config = dict(
    train_examples=26041,
    spec_augment=True,
    activation='relu',
)
Rows from block 8 of a small sound classifier, named by matrix and row number. Each number is 500 + 40 x the weight over its row's rms, rounded and kept within 0 to 999. All counts start at 0. Numbers have three digits each. After the name is the row's rms in percent of the matrix's.
After each channel's rows are labels from the 100 clips, of 14976, where the channel reaches its highest value: "top examples" is what is common among them; "peak in band" is the frequency band that holds the peak. Only what is clearly more common there than usual is listed. The data: acted Russian speech (Dusha). In brackets: how many of the 100, against the usual share in percent.
# conv: 3x3 conv (model.blocks.8.conv.weight, 384x384x3x3, each kernel summed), inputs 0-191

conv.287 096:481489519506557462465559443518471519489478497445476469491459533409469517561500472452461515484532453476510522516455455523461508472531491419460496453428573529511482516462467498512470423447554490540537501528533541517562511510479462489482499594580477527476507502473536486485422528548509520510535485469484413493541565503507569430522481483513540534542507469490503608478498553464456546486451540483475485484536589503504460548460479466457509441487608561458481481521460440528516477496497514518474503458508498511519489570464454482574599502447568562454538485520562490427483442482489526458
top examples: emotion: angry (63 vs 18.4)
peak in band: 2000 to 4000 Hz (92 vs 25)

conv.251 114:525497467405503507494474469486476521536522512494490474519533476464584530454435513457463468469508578436463466470510558435540466548558473551595504444468416478513438519425533489484528509474517528474490516486493536502533491491562586464468447510504462544415524503536469522464435505461507480475489530479443529499475477565475503471485452461484488507485479563484555503516524480440486508455544455522466517487496441564441491515471459515508526468485452423522541454389473506468441429531523527462425430605519514537511440524485496508474497531480474511509493602456515459522532495509486508545
top examples: emotion: sad (93 vs 27.7)
peak in band: 1000 to 2000 Hz (93 vs 12.5)

conv.241 104:496491499497530502531483554459518447543453486481411488446476497563506510573506419488476504511488476498453460510543439514504512487556460550526488519415496498492463500440527562530551476439467451497476530495538489494517563555467490491592484455543557502486497534517448427496609491540494527461566498498585513483542545485528488462443508493502546436441546497459519493513464505547520508486490464426521473418483465518496483517465502576470493519541480429510500466459455524521525588484473411451528443441491439536508452511548465463559454360500511454463438489430523519508510514505483439511
top examples: emotion: sad (100 vs 27.7)
peak in band: 1000 to 2000 Hz (81 vs 12.5)

conv.291 095:554515459455503475486457508438482479480495469500499500504526488528533496494499536575442470523445548460490473412536517505510505521539509481518475419534491501461474563506491500512465482423563538523453511491540457463522572555430506516463508500478560476362450517418464518494493481499439478554488442558480475583528422508479484455509507511407502557526588549493524437490518540453505482456437439501535498503451508519469481524500511552561494505489445487503519444475551568558465511491472530511483484570442535510511495530527459555469490509489457483554425511461469400423521508510525517544
top examples: emotion: sad (73 vs 27.7)
peak in band: 1000 to 2000 Hz (48 vs 12.5); 500 to 1000 Hz (45 vs 12.5)

conv.209 112:453496441389476527569525572480442470507495499502571498512478482436528497505509468505510454465473477496505491529427526488515487460521532509498526503516428457511446566561411483499493522496526444582542451502488429536533515484485489494486509497463465506550468513476419407512537499481537532491469504509511485469467568541560517459458516502505506491423453434502474394505511488530485497527593510490469472498520404470512525515482517502461386566457509472527477497446487460386432458405468546499464499544509470452579441519482507553474368465522476543469472480412530540523508539537560471493
top examples: emotion: angry (59 vs 18.4)
peak in band: 1000 to 2000 Hz (69 vs 12.5)

conv.7 102:509497443473482472527506532545519532606498460563492486438442490536537413503528512471514457511489493485491471496550554428530534509529411570468471463485478477496484558477526511446522527491442495510569491483549542562488484510479538473411492549521515482562518512591577442397484537461564485475528471472533534535506450547540569516466503495431530500534475441460552578522493492429501512424472522483545516501474517531466475459439478491470517447484460557488512528467473500488510535523570522449456511516486500543462522426536518551499463527505437509499509479473493544549532495451529557517
top examples: emotion: sad (79 vs 27.7)
peak in band: 500 to 1000 Hz (67 vs 12.5)

conv.126 087:493486509479472509534442472503457496500531438505612485489535533501475537435497457453540464450530545500485469543552481441524547485556551503454520540454512535490543462454517453498437563537536498488475522517549394570464448538447480465472519494541512501482464397469544490521500471519536453577484501430439468460445457487523438439505489491476493530495461556525533469464470464438519503428490490516378530595599477498492480478457479506566499484511512401417492530545495480493527548530456420510524541501484550504510497527512526524411464473488526505456548489475494485524484544466437460464
top examples: emotion: sad (88 vs 27.7)
peak in band: 500 to 1000 Hz (80 vs 12.5)

conv.33 094:563532518499543518448448542469507570497489476497541511544394438539486477501482468396500529466458505484559545557517436480510517456453451495497484517489519522563449504524491538516413422452536461464479514470482473454536475549571514499543419546492501505535522527457499485490519522478457515508502574454522539492485506494434461470434448620520388533550434505451582479482506492475493531459416437499471525545472415542488453428461484532478516488447550486544564459540460502511493435511487569518402497474487483495503558506519454539524488463496524495446474456453491522495498521541466491474
top examples: emotion: sad (78 vs 27.7)
peak in band: 2000 to 4000 Hz (87 vs 25)

conv.343 097:448469545508482479473420447476510503575436472588495487504481540479481559552523459475492563507473431481500462565436520443490564477496494547521524537442599560480483525454482442525474496472495483498439577544483474531570439475455517545505489510535568455511471488534549499535502473461534491598537495487445529464493471526544567486553481492393543524480497488539450476526490416474525513481518451526524475471485530425532505441555487470505557488517446515514462512446549491500484498482475514433517510570497516427554526505500476490529502488474501504487507469452507392509452499528469472467
top examples: emotion: sad (74 vs 27.7)
peak in band: 2000 to 4000 Hz (75 vs 25)

conv.115 092:504607511522516553534559490517464492493571474529531538538455494474533436519521526549550486477498478516459539512511390544520511489520486533525533513497557560545583553510576521511470531533553487445569476452536466500506532458466517436567414438531524452467498532505473496466415554498538504464520585512544435537540517494550528509499417537506452477451491539463572472472484512485497447504486553480493563512527468527454473470525489498464402517546556482532496507525497437532458503477552479533446632410510505503510573490415485445584483444491427496502492489502521530542478477448505473573
top examples: emotion: angry (98 vs 18.4)
peak in band: 2000 to 4000 Hz (100 vs 25)

conv.324 097:468494533520450520585462623471453513517496490444483519465502517466532457515502493500596523445579494519441475509508522608482496470465495479483509494488473483542505546496477515451516545477478449534474469543538435550530441492499514470501505488501442548454484513481477431520585511459455479461421468598483457508473532498481570515512517493488494466495493435520468435431442579481482495505519473456502501475558483487515539487465516482500557478545430507605450507530510422550544485420509478503514527440477528523480544562552531438522574510444510489482455504554548529439534545584517527387
top examples: emotion: angry (99 vs 18.4)
peak in band: 2000 to 4000 Hz (100 vs 25)

conv.36 100:550475451452521433578535427480480515549536507474536459498480540511537495550456509577454464446523562423507462502385459528487542441559560427512489503496538479494447495547453524465519471408522547480506491557529494596458464556505547465514432477521463400473463604509517533540528471529537514482459488507430533526580463524520449516495497483454443541494497523549501524472522495478574456485511441505444498498540487480547533510489427609537531475539509540471579541514452554492521471521487476505473425510527443534516456505527522514464474467486468478477401589516539535507525460507501492540
top examples: emotion: sad (84 vs 27.7)
peak in band: 1000 to 2000 Hz (76 vs 12.5)

conv.312 099:510482556505486485562555467500558538517403461460492422480470538475523495545428584496519510514520463493570580523467463492517507497413600525510516399498506520466433559467438534526523465544468510518440566465529554545471464534489556555518479550514499474548448510494435455471479590576583469513497494487495484491528518519439496507457555534466544420498505506429505495438452507452495533485506418488492496554500545522447482481481457504474490448526570413420455454551532490446443457505476506515471535421456587488469470523551515496547519540564518541562442540524481529490513548495467440531
top examples: emotion: angry (58 vs 18.4)
peak in band: 1000 to 2000 Hz (79 vs 12.5)

conv.235 098:490468435546479456455456519427509514536547530477572507494507460494503498484492519478418518513452522565494481531469491532526492499523468574479535601577507579496549492478517494507485592534464488490524432546603470510500477486453543480478568447485479540510417511493511443544545471491469604476497528468459504639561448496535438514473507596568417488500553565512494491487472527383521597614496502443442507489524447504534490451492537438416528443547514514513497490500553462438492494545523504492462467500436527500502507467454540479460501427493539473483502424511415439535493465483513551533
top examples: emotion: sad (98 vs 27.7)
peak in band: 500 to 1000 Hz (95 vs 12.5)

conv.92 101:501503538474483503442493494441486421523598503417587473584513424494498501536535493509558460471461530475525433492533571483462497467563507501465461490438506491411559418492567486547447566571538448566534505512466468481483463460462496538494505506499461584540510518465520480518511445461527521535588582474433515536509458551564561519566551418504505459476430495447510510441527489447451465612485449571493473495529471462513498533469480495497515506525432474511568504509526518569452498550511507539512556492555490445466509467483471488440500417501500476488495476514475509531481489504560554462
top examples: emotion: angry (46 vs 18.4)
peak in band: 500 to 1000 Hz (60 vs 12.5)

conv.59 092:483517426443480480541500534587511523564509532535531504477482497417509427480482510541467519485534463528574532524467513468510484448464465571532449378532496458515511438433574537536512544449444515486504489546514445518478542556539524453504506525493485522477510510442502472526524512480508569490448560553483507474475464473490496502483492473501558547452472492436457517476529492395434474525407486477454547487531480544515468510444506534478503510441483471523501443475461494470597449480436532448510538461560555502505474540518616485566493514504437455417508486421497480539496467503524469549
top examples: emotion: angry (75 vs 18.4)
peak in band: 500 to 1000 Hz (73 vs 12.5)

conv.259 095:548520450456455616475492523511503551506417524521474502480550511439538412492504507542601418467446472476504496446509475526466507471525521516480459531412531487450433473536488497446484573507485515452511475549430475504495535542511492496497502443493520451472472502507444514430494505528469520494517483466470529468462512449552513443501466426478449480511501515432479448542497498444535496475452508482521487526529477504551439435498511522487557376545464454513433482505457437485565478430477455449569455483539480498410485559514521407522462443545412470464479518411479492457523520518469523491
top examples: emotion: sad (71 vs 27.7)
peak in band: 500 to 1000 Hz (80 vs 12.5)

conv.160 100:445437528418496472460557472447458487410447498462482446478533477508504541527478472523557538524550517451501491495455502502441448454499533489510490610513494503503498468552531502559452573467589482571515445514541437507505436490596426457486527502530454593504527555523474512525519441494583477434508539483561477476455491461482509569528492522587445479524483467514445529460545493489489463520490457471492547465562532453469505519491601486473542542447527538502448459496503506471427506520473462509489532504491561480513512494521457496535497457478482511528511444391548514510493474417497577490
top examples: emotion: angry (53 vs 18.4)
peak in band: 500 to 1000 Hz (50 vs 12.5); 1000 to 2000 Hz (33 vs 12.5)

conv.157 094:534477492452503472547447474450529548503501516503506477491481477523448530541454462440437495521477420464533519516498426531453602485438446502528503481510498473450509510501462532518482431500556563491511531490517456483541487494399521457464474559544591534498497535512474524472522475477492477434511489486549464494555538512539482570601500517437506539521471437559476537486478470467530486530511465469498519477514478503458473496492468604430511452516481475438447495489493474425477407498521557479507532423592525574433484511429489472554482516517478469478526541455490479490500437533464456520
top examples: emotion: sad (97 vs 27.7)
peak in band: 2000 to 4000 Hz (74 vs 25)

conv.85 109:477471521508504466478466500554488482508472532446476533430497464566464506468451530537348540483456449465547522509491528464627529466461455491458482489498500438527513522436511536500461497513541524504473494521573466491507531487559451527554545492533468451425488529477465428553507510555466526479500444450507534474497462481579521509381506505403507508551504494562465491417513511534552532503486500522488485514443454486599490537445464503556459520464482494479440573574526489404413535538458484470468548529497560472509438465486497576600528494483521483469422477452465472494488495537463535520
top examples: emotion: sad (98 vs 27.7)
peak in band: 500 to 1000 Hz (85 vs 12.5)

conv.145 097:472410402471504450513442497503465525560446413491512513546488510481549476488497506414470489536568495452498489493463534493541507404454564556504446492451544430514504479501462509411534506500486480437414499526509496523514504475521509485454492463506449493449456511464515426510496549475510466400529475488513545505515520491547487490599494534576516445505488521528452567506513531516526434486489525565475490416453476494488521521426472537505545500477396447478500561559493492490495502473493435477523455532529533490535527413474428504489558471490467526498496552521497527414499523504552425455
top examples: emotion: angry (99 vs 18.4)
peak in band: 2000 to 4000 Hz (100 vs 25)

conv.149 102:495505455547507585453442588472462555439558441469543469482546479460531508562473584551566481502480500500531504502547553497491581494546475574537517478558434509544500489549508502509507570500481552555510535524453508452506510586454554507543488520508526527576459477553491460511494448505504438475462476478523522532493568489467494513543456587426433506524486501444450446444523489431502454491391473486530475514442469475472572564503474559520524414459445450529477517479511485501468476501570496510495484526508483520464526533499444510448442484450491456514490525420472514489509521483483569447
top examples: emotion: angry (88 vs 18.4)
peak in band: 1000 to 2000 Hz (94 vs 12.5)

conv.110 104:520451421511453395571525553379521496560530434528506473459514476549615576487527443423484495481444556475489452544519451486423514526537544531550493501473464485499497517496468533507539514536497441469528545530477444415492534506542557515463488538487460374404547594529442591512534475541488536488495491564511466498484481533553525527427458534445499458515506578489502462460490489452520509515574526551473538510510519521434503462462491480497478529470466472467500554547496511531480437480477462453440501547577463496480542495528527501526492491500512500438457473574481499510508500551457465422
top examples: emotion: sad (98 vs 27.7)
peak in band: 500 to 1000 Hz (55 vs 12.5); 1000 to 2000 Hz (34 vs 12.5)

conv.122 095:459486422457553401569464519523468534536495559428531458478529468474580493496543550572593438499508452445464498557519507420491471508539428587530549474439534531503521488556542493544522539509565493502484451569546474559529469500458466501433541476535482521516458489521569493443582544523528589530458509508466592459487541516477449458475550491450515508501529443488508458505505417462489473497456598512568480518560504562473508471559570549485552489462521569514527535439439458520548532545505514495547514503498518496525529478472451495533491514506400480494496485442488536520533472485562551476
top examples: emotion: angry (80 vs 18.4)
peak in band: 2000 to 4000 Hz (91 vs 25)

conv.54 106:448545536465539453456480495499546522488512579517474524464535502513530456490543496509500500491460484516502463455441486538482516500441474499485521549503490446502507515541539544463441487537468562555414447519517415484516522513515481519471489494557480523489476572524527491505521517499481445472487574486458473490536564476581470457550497498503509546495563487547486491526564517490545444481605509500519530471508434426527496488579459522459466515509493519448519508392557471511441513499467478553515507510469522480488467439487459497534456484527550423487477498581410426489473506540575512561
top examples: emotion: sad (98 vs 27.7)
peak in band: 1000 to 2000 Hz (68 vs 12.5)

conv.16 091:470507542522521521499513493480487561386552451487463521463460502499479450485503466412414513505466519571478432537481478486510487507534539487494492444477474560435495480416495511557460574483502495546506431511504520457475445489588497530513543490500583474438527467473478518502467518567548487467494531524480519517505501452490434556523475497515509492504566528481464453483519510447502539458481513459430550524475468491509510416540480477462495483545475464506422482510480483520478465485466397519413472542495528584530485445528430553439506498541512519586556453472500490550454513415509557444
top examples: emotion: sad (91 vs 27.7)
peak in band: 500 to 1000 Hz (68 vs 12.5); 250 to 500 Hz (32 vs 12.5)

conv.91 106:520477478571547485536497488466492521624521447471443512486456496533509485606494517469531541505463495455478549553566504515554514479507499496520531476459541471559533531476534499502449500490501421510494491477501524504525573532558477472412488507396472472461522506479538480426555463543564421517520564507474423588481469510420467538453469523538509468508456464430509507468507502481465546489491506480592528493507474509547505598490424488553404457481546484479461522556537559523433529487495467525481496541543501507488524543558499443554518497472470472518471501486544553482479568560481504498
top examples: emotion: angry (73 vs 18.4)
peak in band: 1000 to 2000 Hz (84 vs 12.5)

conv.32 106:457527558490463464447489469527584529500538506538482498470510522486502506487481484496481459494554504559523501486447492533559458527502494531456567526569476555513533459525519414489503518584442526468472550483466497611451490536458423518524545477525505523449454556553539570465435512484496609480471449497549521510444439433483491435512527473525505527445578568520496463492576473496511480510545557440478495543546517452567446476523447440509444463524506505527463484507475556481561465455488447463539585503525435504529528528538511510548520467467488559469483463505494473457520502482443490518
top examples: emotion: sad (93 vs 27.7)
peak in band: 500 to 1000 Hz (59 vs 12.5)

conv.194 103:490463465543496480482429604490502523528542486509395526476511539648520479506482535520475524500547529452488483492519525416534541447582434478454507517460567517528496520511503492527577600460487459483501592499462483436509573482446470573504539496482500477441436560512522538525475570503521470505524486520564485561537522577499509553407529496477507562491468491441499592461460445445573465496551542482517540519492468539468476450498515495501473505460510497466476562453502456467536497499490426521493486523517528444493490477500500536552451501434431470558445493466481543482473504522535488506
top examples: emotion: sad (59 vs 27.7); emotion: angry (39 vs 18.4)
peak in band: 1000 to 2000 Hz (77 vs 12.5)

conv.309 100:408508411495492474510501504506571535564466541502496496480460539466454498487476498500458508476508477516482476453497538429547452473473466481457514468399485441494522481527458473467544470484505514482533490450422433445510526519503516468563583511476436452481411570498480500555536508506519557500534535543455433444475459460537416525474414485439488535430500522464522443512499533454484482554597495529529515489541534439497510429473479540578416550497483434425484497580543484574518532456495476491531454526499467504505506514484489473493502460501516589505439479417517546480468483540519503472
top examples: emotion: angry (90 vs 18.4)
peak in band: 2000 to 4000 Hz (97 vs 25)

conv.5 103:462569547437484518548581487508515514503545489463475487451458526497493510422543483410411431411489413510552519527478458480481553433529525486498511466505529473448487469491505436516512571516533456591486465440514460533484442473495549452484456573520508550508513520448456514511510553519480522457472505492509518411489568449452465554483538516465511412405507493531493528525546484528527509486530453541483474460489449537510477523498488530451518524513542498408467418450551475535544502477472452574546570468479469465504402475531440526495462493532592523547479543448446547475513499493431573450
top examples: emotion: sad (70 vs 27.7)
peak in band: 1000 to 2000 Hz (51 vs 12.5); 500 to 1000 Hz (32 vs 12.5)

conv.163 101:437475540465426515522480487465575418493451590434460454506474530525516509498436510475430411498492469524448496538505482506456469478381511550479502469470422525467521518533553488540474468500527515521567502538459466437475527533542513473557504517478492466426479563564495402488515501504497506475504522475496472514441465464575467493464459500541467506502493430526506505452504483516478469425498577541471545487554432484484505489452504494491520475514530473451421530504501473555426522510469512509452503454527490498485470506474475534540500517441482495493517446454484530494461500429479514456
top examples: emotion: angry (99 vs 18.4)
peak in band: 1000 to 2000 Hz (100 vs 12.5)

conv.158 100:523511501467489432400497514470476517468435513499518464515541519599470531500520477463483477556483532402432522488480495507411469439486542489415474522474504519505468517498537461511462473456547498531573505449452496449514555511517561562472491536488507497530417539553493443512536507592481500453563523479426499508478463481540478576455520534415544505488518551555460520452484529468450499556543545484467442474489494475501486491548457523533417551464471517479500497464520481556485571516446536492428469504434508486555483519505469485520406570477445545577573514510497460513513500504460486528
top examples: emotion: sad (93 vs 27.7)
peak in band: 500 to 1000 Hz (59 vs 12.5); 1000 to 2000 Hz (39 vs 12.5)

conv.58 092:512470478526482449441562432476486476444459546480484542559489500443512508460415464482551448516544476504466442474446544518445509462421490509513524441478530470443496541503528516535493535492473512515541508531518495506505547515479503475547519493451499441586472396422507548503510523602489456500447565492515571553491523525462469468535455426541557447535528409463541530481482570536465554577485520527434441541497555435448571426506504533470508432524538544480481418513484463551580493396536457483479480445542516506504513478492509499594440471452495504513420574571542495505494555493532548538
top examples: emotion: angry (57 vs 18.4)
peak in band: 1000 to 2000 Hz (64 vs 12.5)

conv.8 102:445447508500507527459476434486491516450438492480534539498454483452516502473501497509517496499544476516489538566430589524482495486507515424476429496568535551435556595515481469470496525472506563528528498459524460562484517516481427508506523549565463480561460549470382511482501573533523438483491527480437437514476426493579507517471426531491511545467500472533533444464486528492467523492562467561471423450459507558539502510462413513497422459556473465472520565529507429532451470524471445468490472514532512490517504489527472578453486490469532452475484490430526491433510538432511543429
top examples: emotion: angry (60 vs 18.4)
peak in band: 500 to 1000 Hz (59 vs 12.5)

conv.108 101:517514509539569560473441502525482458610538513616504453452482512501509509594512442509560478474496490572567483524467492580472535507473517480496440475465496516424438496501468513492532498506475511474440541553466531489516483437519495457471463491498492497534515508554506532492496537469483511508529525504506489535585495467439501454505440550515459520474557518501484470496500496545496479484517522490583587514531552492606509436465496547477550455521497582498436477448450495511504538445503332488428463481502507490484523520505485577531519507492480492448494504505538500455517507571524460517
top examples: emotion: angry (99 vs 18.4)
peak in band: 2000 to 4000 Hz (100 vs 25)

conv.237 095:432508504509514440553484574522546531527561467579528488483479428493516512507473452461508498486449507536535466522560560561483506494510556513513515520479506505480458488516484532428564517514572474555566489506508498477449483515468474493441446527477551521444434528524482639495494469481533561496497463466504578520480478456467489510485513519481481501508538462459560465523552482508549513477500489472510490514443460479507508511569502557462471505514496537513477495481469528491467494526532461510526525503524496514541559482527522496537472453507603571485453470580519500561515568530484464488
top examples: emotion: sad (88 vs 27.7)
peak in band: 250 to 500 Hz (87 vs 12.5)

conv.342 097:469511503546514539487480418487414555507520511476484415440472476589519495437525446480561538517465428529419493474521489509604547560479489534515481460512496489465427529484472440479469500563531414523492467572437499498514425512525470478418503458516478463471438492493485460532493488505560506490484493572424528472464453482521452495481446589454434488505492495456529544519530473530518514406501523518509415487431499492457529493494516499509424479518512524458514506488559454531491537581522513486461494456543545513478522440521489438455469474544486472547452535491524555447554550464488488495
top examples: emotion: angry (99 vs 18.4)
peak in band: 2000 to 4000 Hz (100 vs 25)

conv.113 109:417449513542587530460476561452538455488473482447565554581445492443523495486474494482491505468545459479636526463527524486526469529477583499450471518551525544502440438501536496520506563540535570492439499521480502566519482474484510468438483491492490450480488543427448500455538545405505501458532517492529484490456516483474481514561518485473508513514516465470493619506485494411459520536440472508432459487531505496513534599500549489480441619529462526452463438530470503422508516567500589521479445505528493561521485535478506487493551497507460454452513511395437475435509491504450565528
top examples: emotion: neutral (77 vs 35.3)
peak in band: 500 to 1000 Hz (51 vs 12.5); 1000 to 2000 Hz (49 vs 12.5)

conv.242 099:483540530491476488497535565450565488513460445480479464512461544430500580520572467516475476504479553454520430483483596488508440443452498525584449529533494523569493493470566488499479550502516453477509542430472442485470431481501551515440447476510535507497526529533578591506552436548505538542511539542552533454509518491512450520474492483502506484422519483463511446449476530475471464453549472558453549433521522402411447471528525522501481512427476503509451438496447543506442479429463451567515476505500480517502499445454592471563545512472504507490512461547514431448461480439475458457
top examples: emotion: sad (98 vs 27.7)
peak in band: 1000 to 2000 Hz (70 vs 12.5)

conv.292 097:473553452537512537496529485526478505549497481469453611408475478458490545409471491490508486476470495594497444534527491478454406490537463424437464493538460508471464501505465548573460438434452403513490445494541483461531497460451504423462507521481489476511436541422534503506475553463497466501422499470502452521489454493491498525496493526429437509527494409509480488515555503453528483427551523521538494451551467537463475508495470501501549539522515439593459444485511469566503580543536551475506476460443500560523433538444477553500581512517528497488487520489483428494474491603438527493
top examples: emotion: angry (99 vs 18.4)
peak in band: 1000 to 2000 Hz (99 vs 12.5)

conv.322 097:517510432437492471520550548484513488520416509468532527476519555461499507534484584471488483557469516550460474467430532457509509469392483486451434523505451503482592435444573438549495498500455576412522495493548602485464480529440568521477539461538519519445544467522435529454481502550484542521448495471554468542500508487467492477527546469464419459577548509526573510484511536487456546528552565503453529458559555556449515474583448445514505439438452486504581493506500515542561591482540552500502531593525497515532456553542441479446497485579588499499488550551469544505500545475487450454
top examples: emotion: sad (67 vs 27.7)
peak in band: 500 to 1000 Hz (80 vs 12.5)

conv.281 090:543569503494557525525496497492377504483478574477421573534561545494524533515552485491444461473521540542459508571483522487419489415496495463541543453445488475498507508552416510555594574553522467511476491437469500451579469506510510448577492538445583537459498475498428429526525522462533466504509523538514456491498490544470499477488564527508535494491543456490531557491548482470592510525481487507501523460518495484512443462461455541481473548567461533488543419489477531524438541567478617544509467588519473482543480412529478565479556435553490438512506509477474525495500482515441472494
top examples: emotion: sad (79 vs 27.7)
peak in band: 500 to 1000 Hz (75 vs 12.5)

conv.44 096:459426432489503476512538469546507480484475540512523486491553481477525502462474462523354468459428557590486496495556488539465563400508557466441584452488557502467499479496496473471454563520557522524504464459474507453572539479522480546473493485572474553558516473513466495557564529560504529472525537445467515534480431512501528426457520498475486484526569493504501492590534475560455558469457458546514514443516477529518473533459467526478474517461507588502518516490523544498429576436481530452485508519502487535512412491470476456473518540464530601445449468408477498445448507482481559497
top examples: emotion: angry (45 vs 18.4)
peak in band: 1000 to 2000 Hz (54 vs 12.5)

conv.261 100:476586487425570506530495478483562505491515535475474524497446498487517498486451516481491465513524455518520530540444493462464503431485511526479537464510555496551507425457517505517464474538542532469494574531494487518440550419555440430467408501535540504490456433436438495519500467512506401388468516520482566452511469507504604462486512530528436462418513480559501419545530481551501493552558511527475490480471507490594571542451513485487490571468499463465490542497524523432461521507489585503534434406449520469539473455522381499572546504559576534475558483391519487455470517436536436433
top examples: emotion: neutral (91 vs 35.3)
peak in band: 2000 to 4000 Hz (78 vs 25)

conv.161 103:426536462482477502504511497592534503452480572561434567462499459457488537519492495457444520453567446483545511574470549480470482518457499509512536483464481559457540539501536477559466505472524444479476418556542539530501481543571437469376500480415463465485452464552472493519508485503527463535464537484494462473494537450455545482450522495474464429526535498511521571486475465498530512500512470463451542442546556452467495463586503480499512453437512518467500518493459497559552490483528425523468426503486496505522464444486530528492577505485430472448414514476504475559484481436518553438
top examples: emotion: angry (98 vs 18.4)
peak in band: 1000 to 2000 Hz (94 vs 12.5)

conv.198 108:521532508482544513492438468478473505469468467434483480454512520536575478480506476557480474508603527520455512530468525488516497542552503489478463481504527447490481399454489490552483542570557505486599435461491443534466485510516488476475466518477506465423479477478536417476398442462427488499550528463460519485532456534390480514536516512536555515524536526553441548494495485516450471442565483464433466389489448568516525529479480494393397545509508497487433485426509458504514426501488600507554444426456537531521499527527390561523487376480554501556419514508467459498488497547457533444
top examples: emotion: neutral (88 vs 35.3)
peak in band: 1000 to 2000 Hz (66 vs 12.5)

conv.21 090:512477509419503504496448420535530442503624517454428466462480454478531520474490504512481454504489459554484466484510540601498518455462492523442512432512453488504434470525547494521536514490503554483515457467484514509473503521516473521540527472497462458492501502461462491421473522421478510394421525471491425482501466548471463445530438547531477515481491468538508461526487443484532500508440454490521446476502479496460485505510573459487479466515474480585492499518441375560500399551563496570497467445564539529503514462493505518560521500574477455556400526465477516484466557539501470517
top examples: emotion: angry (99 vs 18.4)
peak in band: 2000 to 4000 Hz (100 vs 25)

conv.15 099:498502486569459509473489506431512497501478522466524488508429557438524529454507482542459462434505500473480497533446544526561432403533515519489477549487421486493496525537570529532468399488482562555461454438461525537493499489540545539499508503461554511484521442554498470522501532473414420488536492469460523528585515496475454530507525472494477595615551450530519475434447501444509535499513477475498554538449533499568522538522413492474470504574466472453449491536543486470558505458476539492513490556513510496545550431526461505480437477515567453582453434515636539563456547511496562440
top examples: emotion: angry (45 vs 18.4)
peak in band: 1000 to 2000 Hz (33 vs 12.5)

conv.369 096:520476490495569494492460478479525509434534504555489513446598562448444492564533543512440471509449456537500512516524546587563530542502551565457545504524517485484545493531425554453473492496546514544483489537475502581439504476472455525482470460571474479542510465494561467591547522527548578441538519518471473509476486525572570533496515500558532524511454496463507518540467433507473494506535451458505431458475519543526545531412430481543525518503501593469524467531553443461473460473505419505504521496393492431507503446521463471537489506500537536564486451559516482480553440559459493547
top examples: emotion: sad (73 vs 27.7)
peak in band: 500 to 1000 Hz (77 vs 12.5)

conv.117 101:512532501536522477463455468470475546441463507556449541552578564476457486587584405500408569561482443455520426561532471501459467495482568495541513506421467511590542465514502467495503486479484532466510471477469477518452589468501468511493441501518490498428499556509481485525546576492456430453426469477482535495519514460409539558478429466506442534472446543492480483524442478522474602472460511496502510592551428480583480488520512531511483500568535575514486501591499450499440488532507527543524485499505530518508446444458538485491564523438405448505472558466538490465508464485509484501
top examples: emotion: angry (80 vs 18.4)
peak in band: 500 to 1000 Hz (98 vs 12.5)

conv.182 091:522498498559466488474475526462485443485510451523423473434522616521498439523455454507488580468514513537497516466595505504499463466443510509468514487565494489543506521529466447541570535453536487430499532462423462520453503453483493544558459501472435460442471513515532491478444513594490541482530505574514423558481476493522521557435483494604476413458526461445467497534530627422415499543475475486498470532587447526556533543539518449505548525475533529537535517519551523550488448454485468541462544466480455560509575523499440449512512542550492544522552461482528466519526518562507451507
top examples: emotion: angry (74 vs 18.4)
peak in band: 2000 to 4000 Hz (75 vs 25)